config.toml
win_length = 512
vocab_size = 32
encoder_fused_qkv = true
encoder_qk_norm = false
encoder_depths = [3, 3, 3]
decoder_norm_position = "pre"
decoder_mlp_ratio = 2
decoder_qk_norm = true
decoder_inner_norm = true
decoder_positions = "learned"
decoder_tie_embeddings = false
beta2 = 0.99
Rows from block 5 of the audio encoder of a small audio captioner, named by matrix and row number. Rows with one number belong to one neuron. Each number is 500 + 25 x the weight over its row's rms, rounded and kept within 0 to 999. All counts start at 0. Numbers have three digits each.
After each neuron's rows are labels from the 100 clips, of 14976, where the neuron reaches its highest value: "lies over" is the class under the peak. Only what is clearly more common there than usual is listed. The data: synthesized solo parts of chorales (CocoChorales).
# fc1: MLP up (encoder.blocks.5.mlp.fc1.weight, 384x96), inputs 0-95
# fc2: MLP down (encoder.blocks.5.mlp.fc2.weight, 96x384, transposed), outputs 0-95

fc1.242:499478488516497491451527523456490519502520519515522521506504507462472498525516506512479444466506513540542506486498486514494529493524506475515468504481463500486457525504536488504483533510447463463475521477508495481460527518479451536550509529517496470526521511476449538460500497534494489513
fc2.242:506497511474515500531505450489517507467502507512505485490424508456542461486552507478468530483520510469516488453473503495472505535538535460497518489500473471526514517512504519557494481468525525458545533553479513505515515507510509469489498500528525488524508485476482482479485491510523508478
lies over: C5

fc1.299:463532473483501524449462533511492513509494520525489501518510499503501536524484502532517470464508510505496482512488530511532477464473483500477532518473530511476495507470478529485465513493518466495492463462488503463509520483524483522553519514504473470440475500488541479564553490499477460480
fc2.299:534516553474482476468466509494476497559505487512497459537534515511458523497453471498521516483531519511455544513507508505525510456458487508503515493512497500464523506503455499509525483524526488541504474467511515517482448483505561475487505499522494496501524465529496520526526493518487458484
lies over: F4

fc1.167:472483531510534474554498535496489491526499520525494503559490498486502502537493515496566479462490523493502509461492528524499526473493504462480501481494516497535467509497454469485433457515450541485492481481473529497520494488505477511497473528507500500505525465490526487479462487479495454537
fc2.167:491511499496498511483502504534464545490483496500465505544402463509499507514498483487496475490542502484486478520528524505558490479482488512517504570535513488461474516501504517466535507486537477496491489531519503476513510446510495482493502513453506506472464520538515471509497524485513498460
lies over: C#5; C5

fc1.280:486507522550479503490455467477451508528506486535505496511495501539516535471459508509509560482508501490481511529452513494490472424449478488516548509476505556483519514513507505481508468490492492492518506464505520518481443495507544451519495510482492482485498491515497534524516511512498482489
fc2.280:519465509489493509495558482514495524493499485510495519488408483469501457471517489492503496502494486513543495492516504472499523516525481454538493529476453463491482533475534508494500513454528512490470516492508529508458525512484513511515475524460534496537484506498511513458452538510525528530
lies over: D#4

fc1.263:481479503583503466484487478505442530527467481518523513502520506540518516510454506506498493502521477521492496529525499481496476467456479499496478502497470538504521539522507497487510452466510486504476510482529491452461502458504506517490485508418503481487494518544501541486501498510482472508
fc2.263:497526500510487540504511495461532495496489549508529531493527539531482497487475469489457464486459483497512465507480478476479503498528483504529493451490514475525510509508525492520467518478514556506530541473464499469442529525504494539536502503483467517513533522457470518489462472526513502524
lies over: A3

fc1.330:490498518533500458513505467500508466529522522567507511486524497565522490496476493534499530500506472495463508490505488492498458477496507476523483492466489564546468535516469477484471462487482531519520513479546475511494453466517501468512483512473493508488521512484539509516479477519492446496
fc2.330:487463531483491482455543507515545470495548475494499478482506544523472515477474497524484499529495484486520509486527490490498508505470466466556460503472472549462469481490524494497519521522508482502519532476567529518498453520456510477492518482461488510510545509519474533492485497509506487510
lies over: G4

fc1.128:468472504561508431486512481500510470512458493502546507496512522480516516505499532467549485472467536523509529491471534464480467470505535522460503464501492484496539481503532488527512458513494476469515496497496521468502503506516502522508516541492491462478504454512491487506555506514466476527
fc2.128:448488476476501499495509514539475500452477503496478499519519512500522521484527483456462496478525520480482468517533523474514550484486571479469529530545515478471501484531528506485518486504552461455507533514497505469520502485522526516529494491501481483513497521513465486470537510528524498452
lies over: D#3

fc1.364:516471530518496481551501499512513492535463513487484496516511510487518476506484521490506505502470512484475499513506493461516469481530460491508453487485489545487549471483462492503493436507525523527520497486434478495536471465476474481471509487446483468468507469517549495541526508492489474528
fc2.364:521493499532493500518488446470496487519489454509530494458564484482512479479504511491498559510512532545508533516459476520476468503517551533494487496507465503497532510514506472508544475503474477475488472523529477478494486485494532476480496498516534486517503493506478530500551501542441509467
lies over: D#5

fc1.82:513494506513488504532488507496497511505536532505480518475532499502544486479521544546479558513499479484488447482482483473468482503506515424481522521446509541523533516507481526534477476479502533521497500468463488511532478485533488457497489471504512492484492494486531494558491502501502450490
fc2.82:503491519512496512561491493482530470506508471499483516495541519468521485486489551490534537501457525490496547468457515513489449475522518534535489479493504508490480464482499471525508481558463505493521506503472502503565458494475495477453512501536482496503541469493525497523529510488488495526
lies over: A4

fc1.316:510490505523498456486470510482475460533506503518541475518542564470481507494515525524534503467500540497494495480458519479506509476477493459486520481470467523528530515485484488503476468477467521504502497473471529505490469481498510482508496494498497507463529464527518514531481451533459427509
fc2.316:497505493505522522543495444469506494506520466490544495490621506457490492495559473509499531496486511507539518472452489523476504525537498527488510482494469480523524495498499490529498516491484497468503486534483501507487500515485489469450521486526540516514494503499480500473475491501480524491
lies over: B4

fc1.203:507494513565496456475489510484474516527463502467550494520516529482476511506494522468551496478499502498500493524489482459525470467500463490504484494492491527506548494500496499517495458460482515522489509494459532488502490481458470474486531500436503476468523470538553510537520495492460479494
fc2.203:501510491499517524554489475468504508490508463512494486477582488515512502496546519541465526486473496512513501487420498551468463515535516516480495491498465530508524487510491507529512538508511489473532483540519454478517506487516481477466512472538532492501490497496509486512475501534456505499
lies over: C4

fc1.363:483509514479503444436470549491496504538483527497511483510537528514482526506490490474475510492497511509467478518495535458506524469472502428483550485470505491497532494481484508468483480484485496528488477469503502465497476503515525507550489492481473490468502466506509507530549502536504441498
fc2.363:515479508519446563517490521492472538525488473473488458508541456478473513500494512503535482492538517489494489492504474495516474519490476569470480513544491484464510514519498554530531532502509459517487476505485512515509526494486453499452550491492506483514490483525493505518521514466480498464
lies over: C#5

fc1.92:498504539494470510454486523477511496493478489529506497521530549533529496477475556461502493448504524503506501494455503511473464477462499488509478490502511502454508481492523498514511506524501513489530522522474508451505511493473485531509513519500450424488514468511481514517519477523487422506
fc2.92:489490513523514456539537550497506524497467536506510499519482476529498500511501547478498439510487499506498511492510503499484515474493500444481475519532521499474484495503496488499476498546505510501493509474478538469533564481526467512537502575493504468499484467501524444486467519499518469526
lies over: A3

fc1.124:505444524541478437500505526495508488533451492486549477501508519514495499496478514484517497482493476533519516484486477476475460514507506510479479443503456515508529487532508493522498468498484522521492535491503491470514468504465480481488524472474478462506530456512503546518511522503444472553
fc2.124:526504517475478480493495507481533475488519514504499474493468546474468486517530496525441496530521511505458494457518479486519490506518552464513502494555482471509524528527491473518522505502508494502537507477527516524526484475517506453473502486488547532498547485489500489506486457562496470448
lies over: C4

fc1.7:525508473486533509511497473504513503487533492509469506463508493465542473523538541536493533513520512503513477495491520505476457532530530482499526520437513503509499517474516527526507460474486488490530458506466457510504518493519487491516484473523515473457474504459522502568558512490479488462
fc2.7:547481527493532444558509514478508528525489543495490501506487485452480452525527515489503491523500496528509539474490507485479511470545512442509499499517490483497510500466499485513456467509466527508517474488470487524518514519477511470537469539524516485485501434489505471510514538519526479511
lies over: G3

fc1.193:492489505500510439441500487511508476494532482520490497499526552491505466503509527530527483470514480484535486498505521509502479520487453418524483502437483552488473492494502504507488468485456518509516499498493507515518505492457479493525519471506477454491530473518525530535532493478482466513
fc2.193:527518505539517470508498477469493519535476533550518548498528480521496463537466498505500480506490444549510515495506481499457459490511472443518525489497506484537502537514481477516464490467473535514474492480482482486488546477533508490542477541521520468519497478475511508498463490519500499530
lies over: C4; D4

fc1.70:478440523523509438467524505501483513531510521472515543520523505478515509487487499492528474489499471505534467494518477468496488505518481470501449524466488495491501519516531502529489480458489532517460519475483514461488510483500450510508519522438445467482494501503539541506508515481476508542
fc2.70:467535458529481567521467471463517474490560512519502531495590542501505528501480460536487499511482502464494471482499477518524479502506501522523513492469526520532480496497507499503484508507496509491494518484476518485489515502512477483504534476481470522485533550466468521505486453480502517491
lies over: C4

fc1.270:505503486532488465509473476468475485512499514466525516540524532478479537539510497501480519476529496458467449520511473494532480482497507523488484492528501529500533487541500476533512460479465511505503530519454505489535505469509471461497552464501504483459509510526489481543536455476474485467
fc2.270:505486521419522499523516532509483494478514472455441486535494500477485512498531512492458472468531487493490491499488522525514527485506507505514491540531507506448461474540497498532510498537508463502541537509473475493566488476517498472489509484552482505526504509518487486525521495509500496458
lies over: C#5

fc1.333:497488529538481484505455518495486520524465486511504487550495498481492499479514512472533511506471516460492499476416541462526470451497482508501542491507508499487530475478505521516504501499507483487548491496490529543533463520476486458480533510492506507483545444535508472524492533502497467503
fc2.333:486474480507525492520503499512503523473521494540482506487346513483515503515543525527502478504486513486528476483517531496511515517503503482481510529450482506502490505458536527491488516508511481482491493506525498497458522523489478539542510507500513483484486498496501488480484509494533488525
lies over: A5

fc1.130:521510503490514487489498524450478535494488509502474544506511489462500469549543528517471451486516478538518480494464515513489474504547526489520498522493486481495462543529516497531480495469462472474484489490473457466500542473525444531543488511536495488494494512472496508515514491529470462482
fc2.130:530452551466534480550515482544489518489499491513465465521473490479520478491528535466517528485540525475500533475504528497482521499502499481514463542488472494467481500466491487489499471511519529486546496555500466515506461513466532499480462521509520475502488468523490471465481530501526480507
lies over: C5

fc1.329:509484505543521501488489457514506483510501470544485501492529533482534457507478560542551527507489532505514526502490524508518444486481502448520491504436492550503480516466502506485511425500462503495486459508483504499518513483464505463514487502513508482488512479497520529529523498488472496499
fc2.329:554490516505466508519515498455470532520467511515491516519481471480481478522512489479476498471542515531474482500490492498529527482516533491522495541548474421481487564514524475508526505478508502482487489517510481474480534456512495519515476536474536495512502503503488497468475501547490477453
lies over: A3

fc1.163:500499522515506477530490539489475517542475500475515516502544517500531509502514554500489515490502479516517473517477501471472515487503513453479517514457462517522551477510497482488474458474495530513457496473441484477522477474476495481527504479454509437490492489513524535530491491526466466543
fc2.163:500495482499506522563488445476459509483500443511486532481601483500514508481519507492496560491494487480497484526451515523495492517510503549496532515503498507512494517514525500515517483476481512473497501549512463523516500470505511477477489478549532514519484524511491499491478496466481530472
lies over: A4

fc1.226:453538483496518515512494487501516477490527535503537477562509481519511550510503472528482507464527489461517482462520471529504517480477507468499485507496523526511486472510445499497468523521515485463504525520467548447513507510511476459474537501460480469477483529482528495480473463534488505495
fc2.226:469532520478519515515478490512486493489524508497479469535495484536531531477482474490456530473536497445502480490494517523485523469480503491503534531480517539479510478515468526516490483511571485489548548490449511484512479497536539457499527485513488465498487530488463527518504480524515475468
lies over: G4

fc1.261:500528519490500485459465527491510481525524497535478516505537528510493483545473550547500499502451478525486518499467501519491462485521452466519526444457496546529496481505452493512479487513458499510495484477519483514507450484497502524511498473528475490480516461512499516533524449494511493527
fc2.261:479449526481504468502542521536528482493533495485470504473528518476535531451505536479509507504468464496522493463505503474465531530491487447485501480447485506490501484490515523561485498525528493520496540459481541514520467528528499494480495506514481486539518476488522505500495519487523476553
lies over: silence

fc1.0:520523508512476495435501516458521474555511518495514533513498508491460481536466506524513468497460500538478532518518478510528454466520491523534478486501521509500483492508491459481501495498458514532469483481500477488516502464465478494531524497500473516476547492496530521544558478493451513500
fc2.0:457519521467503514499511550533519510508504499508459513517483471492550507498502525486538483490486480505530500453480499525500480503515512468496509531479524491471470470492479514520487532535504459498471484484477543455546491493516455507486540519482455464488481492486567483532526531504474476534
lies over: F4

fc1.31:517463531550475510523514459478510484543525522516537488479510507491526497464491498497499542495531503504491502480482459443478504500494523504515470494472457507521506541504496474505492477486511535512498545470519489496473455520510514457505488517436510505510541529474480552476478485533480454507
fc2.31:551481548502466459455491526477522512531495515521521440481520550542442503493468505518487483515508512503484517497499489479498505488466471468512477481507466503478534525491498505493508515494522519540524479454549510532468500518472514498516502497471527484493536451507484515507468501541502458510
lies over: E4

fc1.231:525445509531476472466491520507468513532456534520509486535523512484486518509493513481523488460534532470487475505527499460540492478459517482486472511477481504501516511496504510495506444485499504502488494502494523489513488477461482509535528493449478439448509466521536519532532526498488449503
fc2.231:483514472534511524551476504490510478508507484488509493491622497500486531501501516516517522497461506488499520498461486521479459498520485562469511472506530529520522447500481515531489526535477481494521473509502492500507491499506495476454521486536493514497504491492519463531532487463498522498
lies over: D#5

fc1.111:510499491527537467515506469501507493484538453508493502482490497466520464516549518537495528515462510520549525505465542542499446497540497496533486502449455541509487497464517502490507475491484463453534462521521473507509503500455490459479499491511524523491493488513511490533504521511466526504
fc2.111:538476551445480482522496529520489512507472516480439483551517514450463499503505498437493474485522496484456515470515509476517514480497510495512494521560511464459494500509486481516502494531514519527527518509485492535561468491484508496492491505521488497511529454526494476497496501505538465491
lies over: D#4

fc1.55:451525474483542515521495496545489499474525523494488502519526464501548504485527471510474508526499455469532479489514513509484503487513485460497532525446512553513522458464469524466473510495546469467509517498485506483503465534501525461488521477473468487463469535482509497485484509517535511519
fc2.55:455559482520477520500462516477530479506534540523507492532510504510516518529482474530472511490515519480491481458501474535529485472504556482515520522507525514510477497508462484485483512529488478476502495477483547460523503488528483464510535504465478495473520544450507509517526465545488474467
lies over: G4; G5

fc1.357:492500511533475481495445505446480507526501504503523500556549551468495519527503512487502515440511504490474472482461499507511504486477524471479510485470497482516549523491483484525507497485464510513495477508444531478486469462501448480462506457455506506488542494505511507492485484531495461506
fc2.357:490506472520511535525484468501477492490475450510510521491589491469481497498518505494521526474476532524504529520458532522513482505522489565505531468493469479504482504482526508487521508494487483460485477543535486508474480487465512528461483493555517506516498498509488510467527501458491551505
lies over: C#5; D5

fc1.215:490497509520442506484441513497477497520490481538485480505551531495501506515468502533540514481495494487500477468498483512515462510477514496482510475466471490556489536509440525534495481472459515529486460494491496499501482465510447505457493483499497514489537476509543528533497483501475447512
fc2.215:501467533480539467492506473535515482497516472541473493540478505482506489516480519481539488467547489488494557457538511518479465517487457481544455504477495521495426513514456500525483495509482505502511508522531502508522488477472496508449493519513475483513530475515535508501495482470496463521
lies over: G3

fc1.93:488505480525523426496466487477508482497485539500528521511544523503485510523537555515481497504458482490482474515492515476496448503527508481471519473492508532539551470503519481500455459482454524504506483503503484511538485480488481510508511465523475508449499461495514464529525455492512493510
fc2.93:485465504513490505499550478522546473495517509505513491464552527524506509470482480509484531543486504480513496489534468479502503511518507473539465498473454505498499482476529485465510522493500518495508512503567511487473439530458520495496505479407494503494526521481505509474490514517528521523
lies over: E4

fc1.211:470476520568510463475475470499480493513458496519534479520532514514521505516476548469515483452506535512520506510452517464480448467491492507466493471478475530512542490515507521529499463476511499485523504501463490486476496501508470508485513524467485459475504463508488511520528496511480442533
fc2.211:466478494461524495531511498513505504483509514486498499527581538453495520491551495477459459462498522496511504480489535482496544475522553477478509522509466455472527468495532485520494510517538471470530522509461492446498504515510520500520502503515500485506507496498476485461516518545511473506
lies over: D#3

fc1.197:491495515579513481529442498493473523520495530517510506543514517469524499526501524492548506497499530471471513506484530476517458454496523491476499499479493505511543504465481499515490439510514513485510456508468523480500492489486475474477511525463481484447515460523547501515502513494501452499
fc2.197:510476533520500492571521489504504478515470473488474502484541469480528484453497533473510554489464530518504546512448512487462487469535532515514493492493467490486519495497485472494488454527512515471525510500490468477515457478504558484507458510508513510545521486487502504517519536518491516531
lies over: A3

fc1.198:501503506469484458491486529509524497451502515497462491542535562497497499505520537508472480481471437470499457443496505516491507513510489418515489484512493520498502460504511511518480510513483507516522543516499499505552472487473479505505516448505462486498522471500527452496493493495533508513
fc2.198:523485503530513476500512486495512486517497516535515532475559522506480478490476498498512496531451472524517534510496517469464478484530466479520504455456482502541524511476506488502448487473499550513497508455500478523453500524486531515539452517508504501521528477476497512483464519509527505568
lies over: C5; E5

fc1.103:464460505551513458515499466515501469505501481487549505510521504468538487489505500494532544540482499490507515494518525453501468489522509496499499464484464510532551483507489496509492424491515500477503510520504515504528448487483510425449496497468498517495550480523521505500522505489502500525
fc2.103:481496492490527502483509481533484479488472457474496509507487500474526510486503491487474501458495526514507526539501555483491479454482537527504505494519514526457520462506518495510527456510561454468550527506466484468547490495512513469497497504524482471507520504524483506540569517535478501474
lies over: D#4; B3

fc1.28:474476476529492497468467493466462495488491448533489501488564555526523515476481513524499533461464532498508494532432547510525485506476516500499513458453450525513478499483516527522523462480511468482517478522514501486476511475501509508500478477522491532518544499501516516508523517480499500488
fc2.28:522528505535484529531469481466482508537467528497491523499517472502493481509459485484496504499489483499453511531474486472474464481505466542501509454519544508516534512535476502536482468494495556532528519505451453520510510473527512496516470504551474511517519489494474493548517465461508497495
lies over: D#3

fc1.113:486496493564487517506507461475512454529531550509577507494503496489512499471492483504503530522502494497504504494497479459489500499499516481492484460458494534558526524511483481485447473489487540471478531470495539514474500524501517465521483536476495515512540525464482534471480469520502504512
fc2.113:524478530495493449454471524514503542501485488521498415480454521538477526501505537511489486504516517494503512488480511500487497511458473469463493492510470524472532497484489542500520526504530482527544462487564513536493503521491492491492511499511533485486489443537505477511473519506510470505
lies over: G3

fc1.165:505511512527501499445475477489438536536500466519495522500499484534476488514466477521486492509522467520518522543511523503495456453478459489523515512474478570482514511509511534475486466450505484510484517491507465514477516487466526492538498488519495464493497505551473548524527521502498512500
fc2.165:507504517519455552465500500487483509520514529546477513500504505535501522477438469512498489480523476496470475502508472472495509499471474477517506494469506490516467555531494527522492516473520534528492527449501505503433514497542506528521468500484474505538528523478493558493463481500516466506
lies over: D#4

fc1.33:504510489605485488470458518482495477512462501502526443485526519530540519521486527537478504485462512505507497508482505488511460482476504454462507446482467528537549498498479520509513463491536476519506481485491527479495504494526481474489500484482504511494531480504506489531498500533467496518
fc2.33:493518493473515520555499487510517449507500464482490500508581476479495532493509489493540548470485547498478549503492510542497499491510519555516490503496506494487498459478474473498515500546467482471495480532490490484524448494475511499427513483526506492484496505504529495497543487492483514487
lies over: A3

fc1.331:483495524563477500469485504492475514518480508496548483541472481484476531471486476470517504482505515454502507501478524454538511475466472515488527472517526485472539502487516533521511502496532487481532508470497565523501511527509511451480528543481501541506550478547477501502474519486514499492
fc2.331:495481487500514520515527481510500501499532490510484533465321471464540476502522508526516510532499497527519502496524504487493490522525519485500499511449496506510482530486518513507500470491502482484471511490497500502492503504519493513516491517513498495513498519482500527506513503492494495503
lies over: D3

fc1.202:523474543510462463494501517486518478553465516494544448493517510513459530475465497480518506453540499521471513495500466471473531505464485497479481444517467486497533524536467490533487494497510531523513518471513500505504487499513512498524484506505511466523527451495496538528502491526467449517
fc2.202:546523548490457481473462554466524517528505534507498472521448523518441491533474503513475484526519509503453502485513472504535481481490495478526487506542510494472518518499485495493513521521494504544506471468534515517511492474475496480499528490468507504456525457515511487530505477530499456469
lies over: E4

fc1.336:508467480503546429488503503508476474481496489504513504528539587490480512501505505493509516451481518487506504532514542462528511463493482461510495495456478501492505484445515476471496448490506541507494485504475488466468496499453516523563474493484498491466510501512509507495514513511520515516
fc2.336:509530493528473543501465513441503509499506529536498523529549551539466500512446447515481496478477516458470469504495497508544512484497479498545510480494524476511466520472515517505500504485492532524512511483459512484466514502496495515522499468487474546491538522484491525481449477498532518496
lies over: A5

fc1.67:487523508517518427495487466487481488511504531515520531528545517527518540507503479508500528446515470470488479492492503495523476483503531480526495522454514519533494504498481489525479458453489522487504507529483505453512484457527469467469519506458468479468501515507542508517501464519489440503
fc2.67:501487474514472526529477512501504512474466521474507448485565491521510519504522539497448494503528534487459486520491492482485518512464510496442475471566498504500554506512513544496522512516528471471554506535526495512520519490502524509503494491510495510506496494519458456467518487500526505457
lies over: E4

fc1.57:506494500552524459462483479476484500525530518510537520517533533462490516527523533508532513486481509502501469501508499485529473492504507471479520512432490517518548505450510474499483443480467524503482471499468503504454469500476492500502527489455495498433508484524507522507526453484491481498
fc2.57:467522504475566506498519483543504494502473486495516485489575450515519506503523476500497483491512496523538564503489537497444501485504476496489498471470494528507502482498462513498464478509546488440541497519529470492502492507532570486497465533511487505514484489498504480492495499514500479525
lies over: silence

fc1.179:495489468504484535513477546506497504477490495520505441491493495480530471500533545536520498488533545482527488500503534514540511492436493468462486502535495553496497489483509518439490464505504500482460491524447509509533540500445508518523479486528513464533523500496480505492486510488489519496
fc2.179:537469480505452570509539506524513471472507484482468490478561531500494497450477518512482500511489537506485499523493484488516484497501518544539448511511478493486461504495526480453545518506509500504522521488522454499480484521476497508485464474461493536537533542481500510476488521509507523501
lies over: F4; D4

fc1.372:537501509488531491548487485490491505507538473509476496476498483458541458519543528533509560517520499505512509477469523518498478511536528468493499517439481516520506532468469520520489437484509491488513473502471475520534503464522490454470486501529530488492485485499531490549489510505465477484
fc2.372:550477528476500489556489496486502513499497530502438518530501543447479482506508512464498496497496494465452500467498509472516484491531512491521506502528515452511494509491496475533487468497485560535544516511442475538540487498495497488506468484533492532496539462500504476510479498486542482494
lies over: A3

fc1.192:504456508513544428478484487508461493495493507510543486512552558493486510497515504501528537475499524464487495508506543457532503480485498472494494487453474520502506494459505493483477434469517546481522478524516491487464483498475520476526479500454506515455498499531521491499514511498519478487
fc2.192:474520465538494502509472516460468499494501502484492546505547507508494551517477484529474465464473514507465479541496528496521531471463526511475523471497522482505494508520521516539517451505514483501506515456442505462498520463577504509510491497525483551509527517509492504513514474475501510497
lies over: A5

fc1.36:486470515501535470522513511520480535485470461482513476494519485528520520490528502517487470489479477501565484509490506513461523530465468489457477489502461520489531445501508519530514508500538481519515496513471509480495512546509443500459525485517515488512472480550505490487444524492480502557
fc2.36:460536477541531487450535527486505498518492490508548529490554513522490500517498500525501453478463486550567496510468517517480511484505479471499521487473500520510483489497505486496471524497478466475469488454488519454470536494530471502536515543471499500507482514489521501507489509521467508551
lies over: E4; D4

fc1.307:503477496534472489454504449485471490491469484483566504502531571475485509478528500447477513511496520475506484524465512461510526494492510512503505477511472483495533497502543470501535486465518504475513537519508525510473485520461527493481506493464522527507527511552456527473470471494491512482
fc2.307:486502531497512472444467478496468520520538482535473519529485510481517494529468475525508500483526478479493495482544540502526469494461490464520535526454510529482466528500495525531508451469503476516492519478468516517512493454525496463518522500543490487483524493528500545543514490469493464483
lies over: D#3

fc1.48:479488493534510445486470492495437483509464491505544477535559524487498479522509517520494516469512515503531492502478520474500497477474524461464496477486461536522565491518493488495496447464485498474509484512459510477503477480483482491487498471485515453459481488546525509517500480504476463501
fc2.48:483502493493521509501474473513505473490495462531487482502596520499496512488499502509492528461482521492509533491433529523479451481527498533513522477484486528497493460485490520519491524517501456461567481529533470498502467527468510484489512464544488509502529496496500502524537527523495503487
lies over: A4

fc1.302:452531489482518527528487484524522476467533521509510483518525490509543507474513469522477519500501474454524496456495474526477496509519509468500502494457513541529490467492451530501465517516522497458530521523481527467506471537506485455470523471465456490489503534454527509484467491529515502517
fc2.302:461560511510501516506459500482509479524527525513509474525504484539526528520464467519472536484531506476489488475486483532490498465487520498502535518489527537500517493522449500506484500518520479493521508472475520470514476483546523454497536492490487475475504534468485534537526456546479458465
lies over: G4

fc1.283:537453536508486485516515493526512477547476508462506492487505504484493480484475505488526523526507492486466504527536482451485442514506470529507460479508507522497545490513476498510496442479514533534512527491472467521532461491468504480492513461477462474488525469511498529558541505475477486509
fc2.283:510503487510484524490507472481518477499490466501534469490484506476495477496522491516476524491525569528498519484486489522509472490513569509513469505549470483486512506517503471497555508503509453462516483533509516464513515485479484466457524491472543485503528511499505510509530501562446495444
lies over: silence; D#5

fc1.358:506499500484471487453484542484524461505508546488521497546521569474442520510486481472508476489486503487514509475490496497538484465504490468507494460500517526502501461488514478499463503517472505505510505476489530503513474534459487491552527505479435513472563488493490486531537487499503471498
fc2.358:523524486486514495519509484480512523501511519525506523476405455478489460532561503507507492537511480530504483474505480513489504544549502488483521511510506453541498548501493497510479508467465512495457470514504499530486545484513469519512498524527537492494456496475518469498476474490491512480
lies over: F4

fc1.162:488520512502478534465456549472480478501500502526480495537513506478523513512500503539504497418530521486504485468457498528508466476469523480509513501479499520501477514518483506524494494511479488479514515481446531456513514462530462490513499496528474477509525510481503522548527467529466437492
fc2.162:507490523503502498532519517533498513509463556485489498519506446542501506503455475466517493513548488478442518515541469470490498497472460500513446501536545514486487508523450505488495482514527554513525510523497483487517489487520518500476471525457463512499490500514536465498497496462534477496
lies over: A3

fc1.148:486489483528466471449443504445484499527469537506543486523538536472479504542493511492507498464496522488499448495468524500522485476488466472490545468461485504532553500502488472483483479473506519495480472508466517485490481503489479484525512475480486517463553509500490532525506462513481495497
fc2.148:499526500523532491515462507490492517480521503494496470510550476550481546516518513505486512508506516476486505529471534545501534463486444511494520521487490514497535507450482517475469529517486503476523460512547491502473500481487518509484496491503530518445440483535485459475443506475525488490
lies over: B4

fc1.323:526437503544513468497513468513499450537477480506493530507534520451522472485482542472562520493467523511500525505504513460489448486536496514525475479473487500504511491491507465520511435488467525509498497507479454499492463492468502522472496519507478476484520469514507526519527502492476504524
fc2.323:439510471499529504517506487521498498442487481479514498518487506493525527507535472472479484471507550464517492508507549508514525477498546510481501518522523488460507458479534513490518492529550457444528508542465534456513532504487496494501528513492488473463493519519471478487534508509511509467
lies over: D#4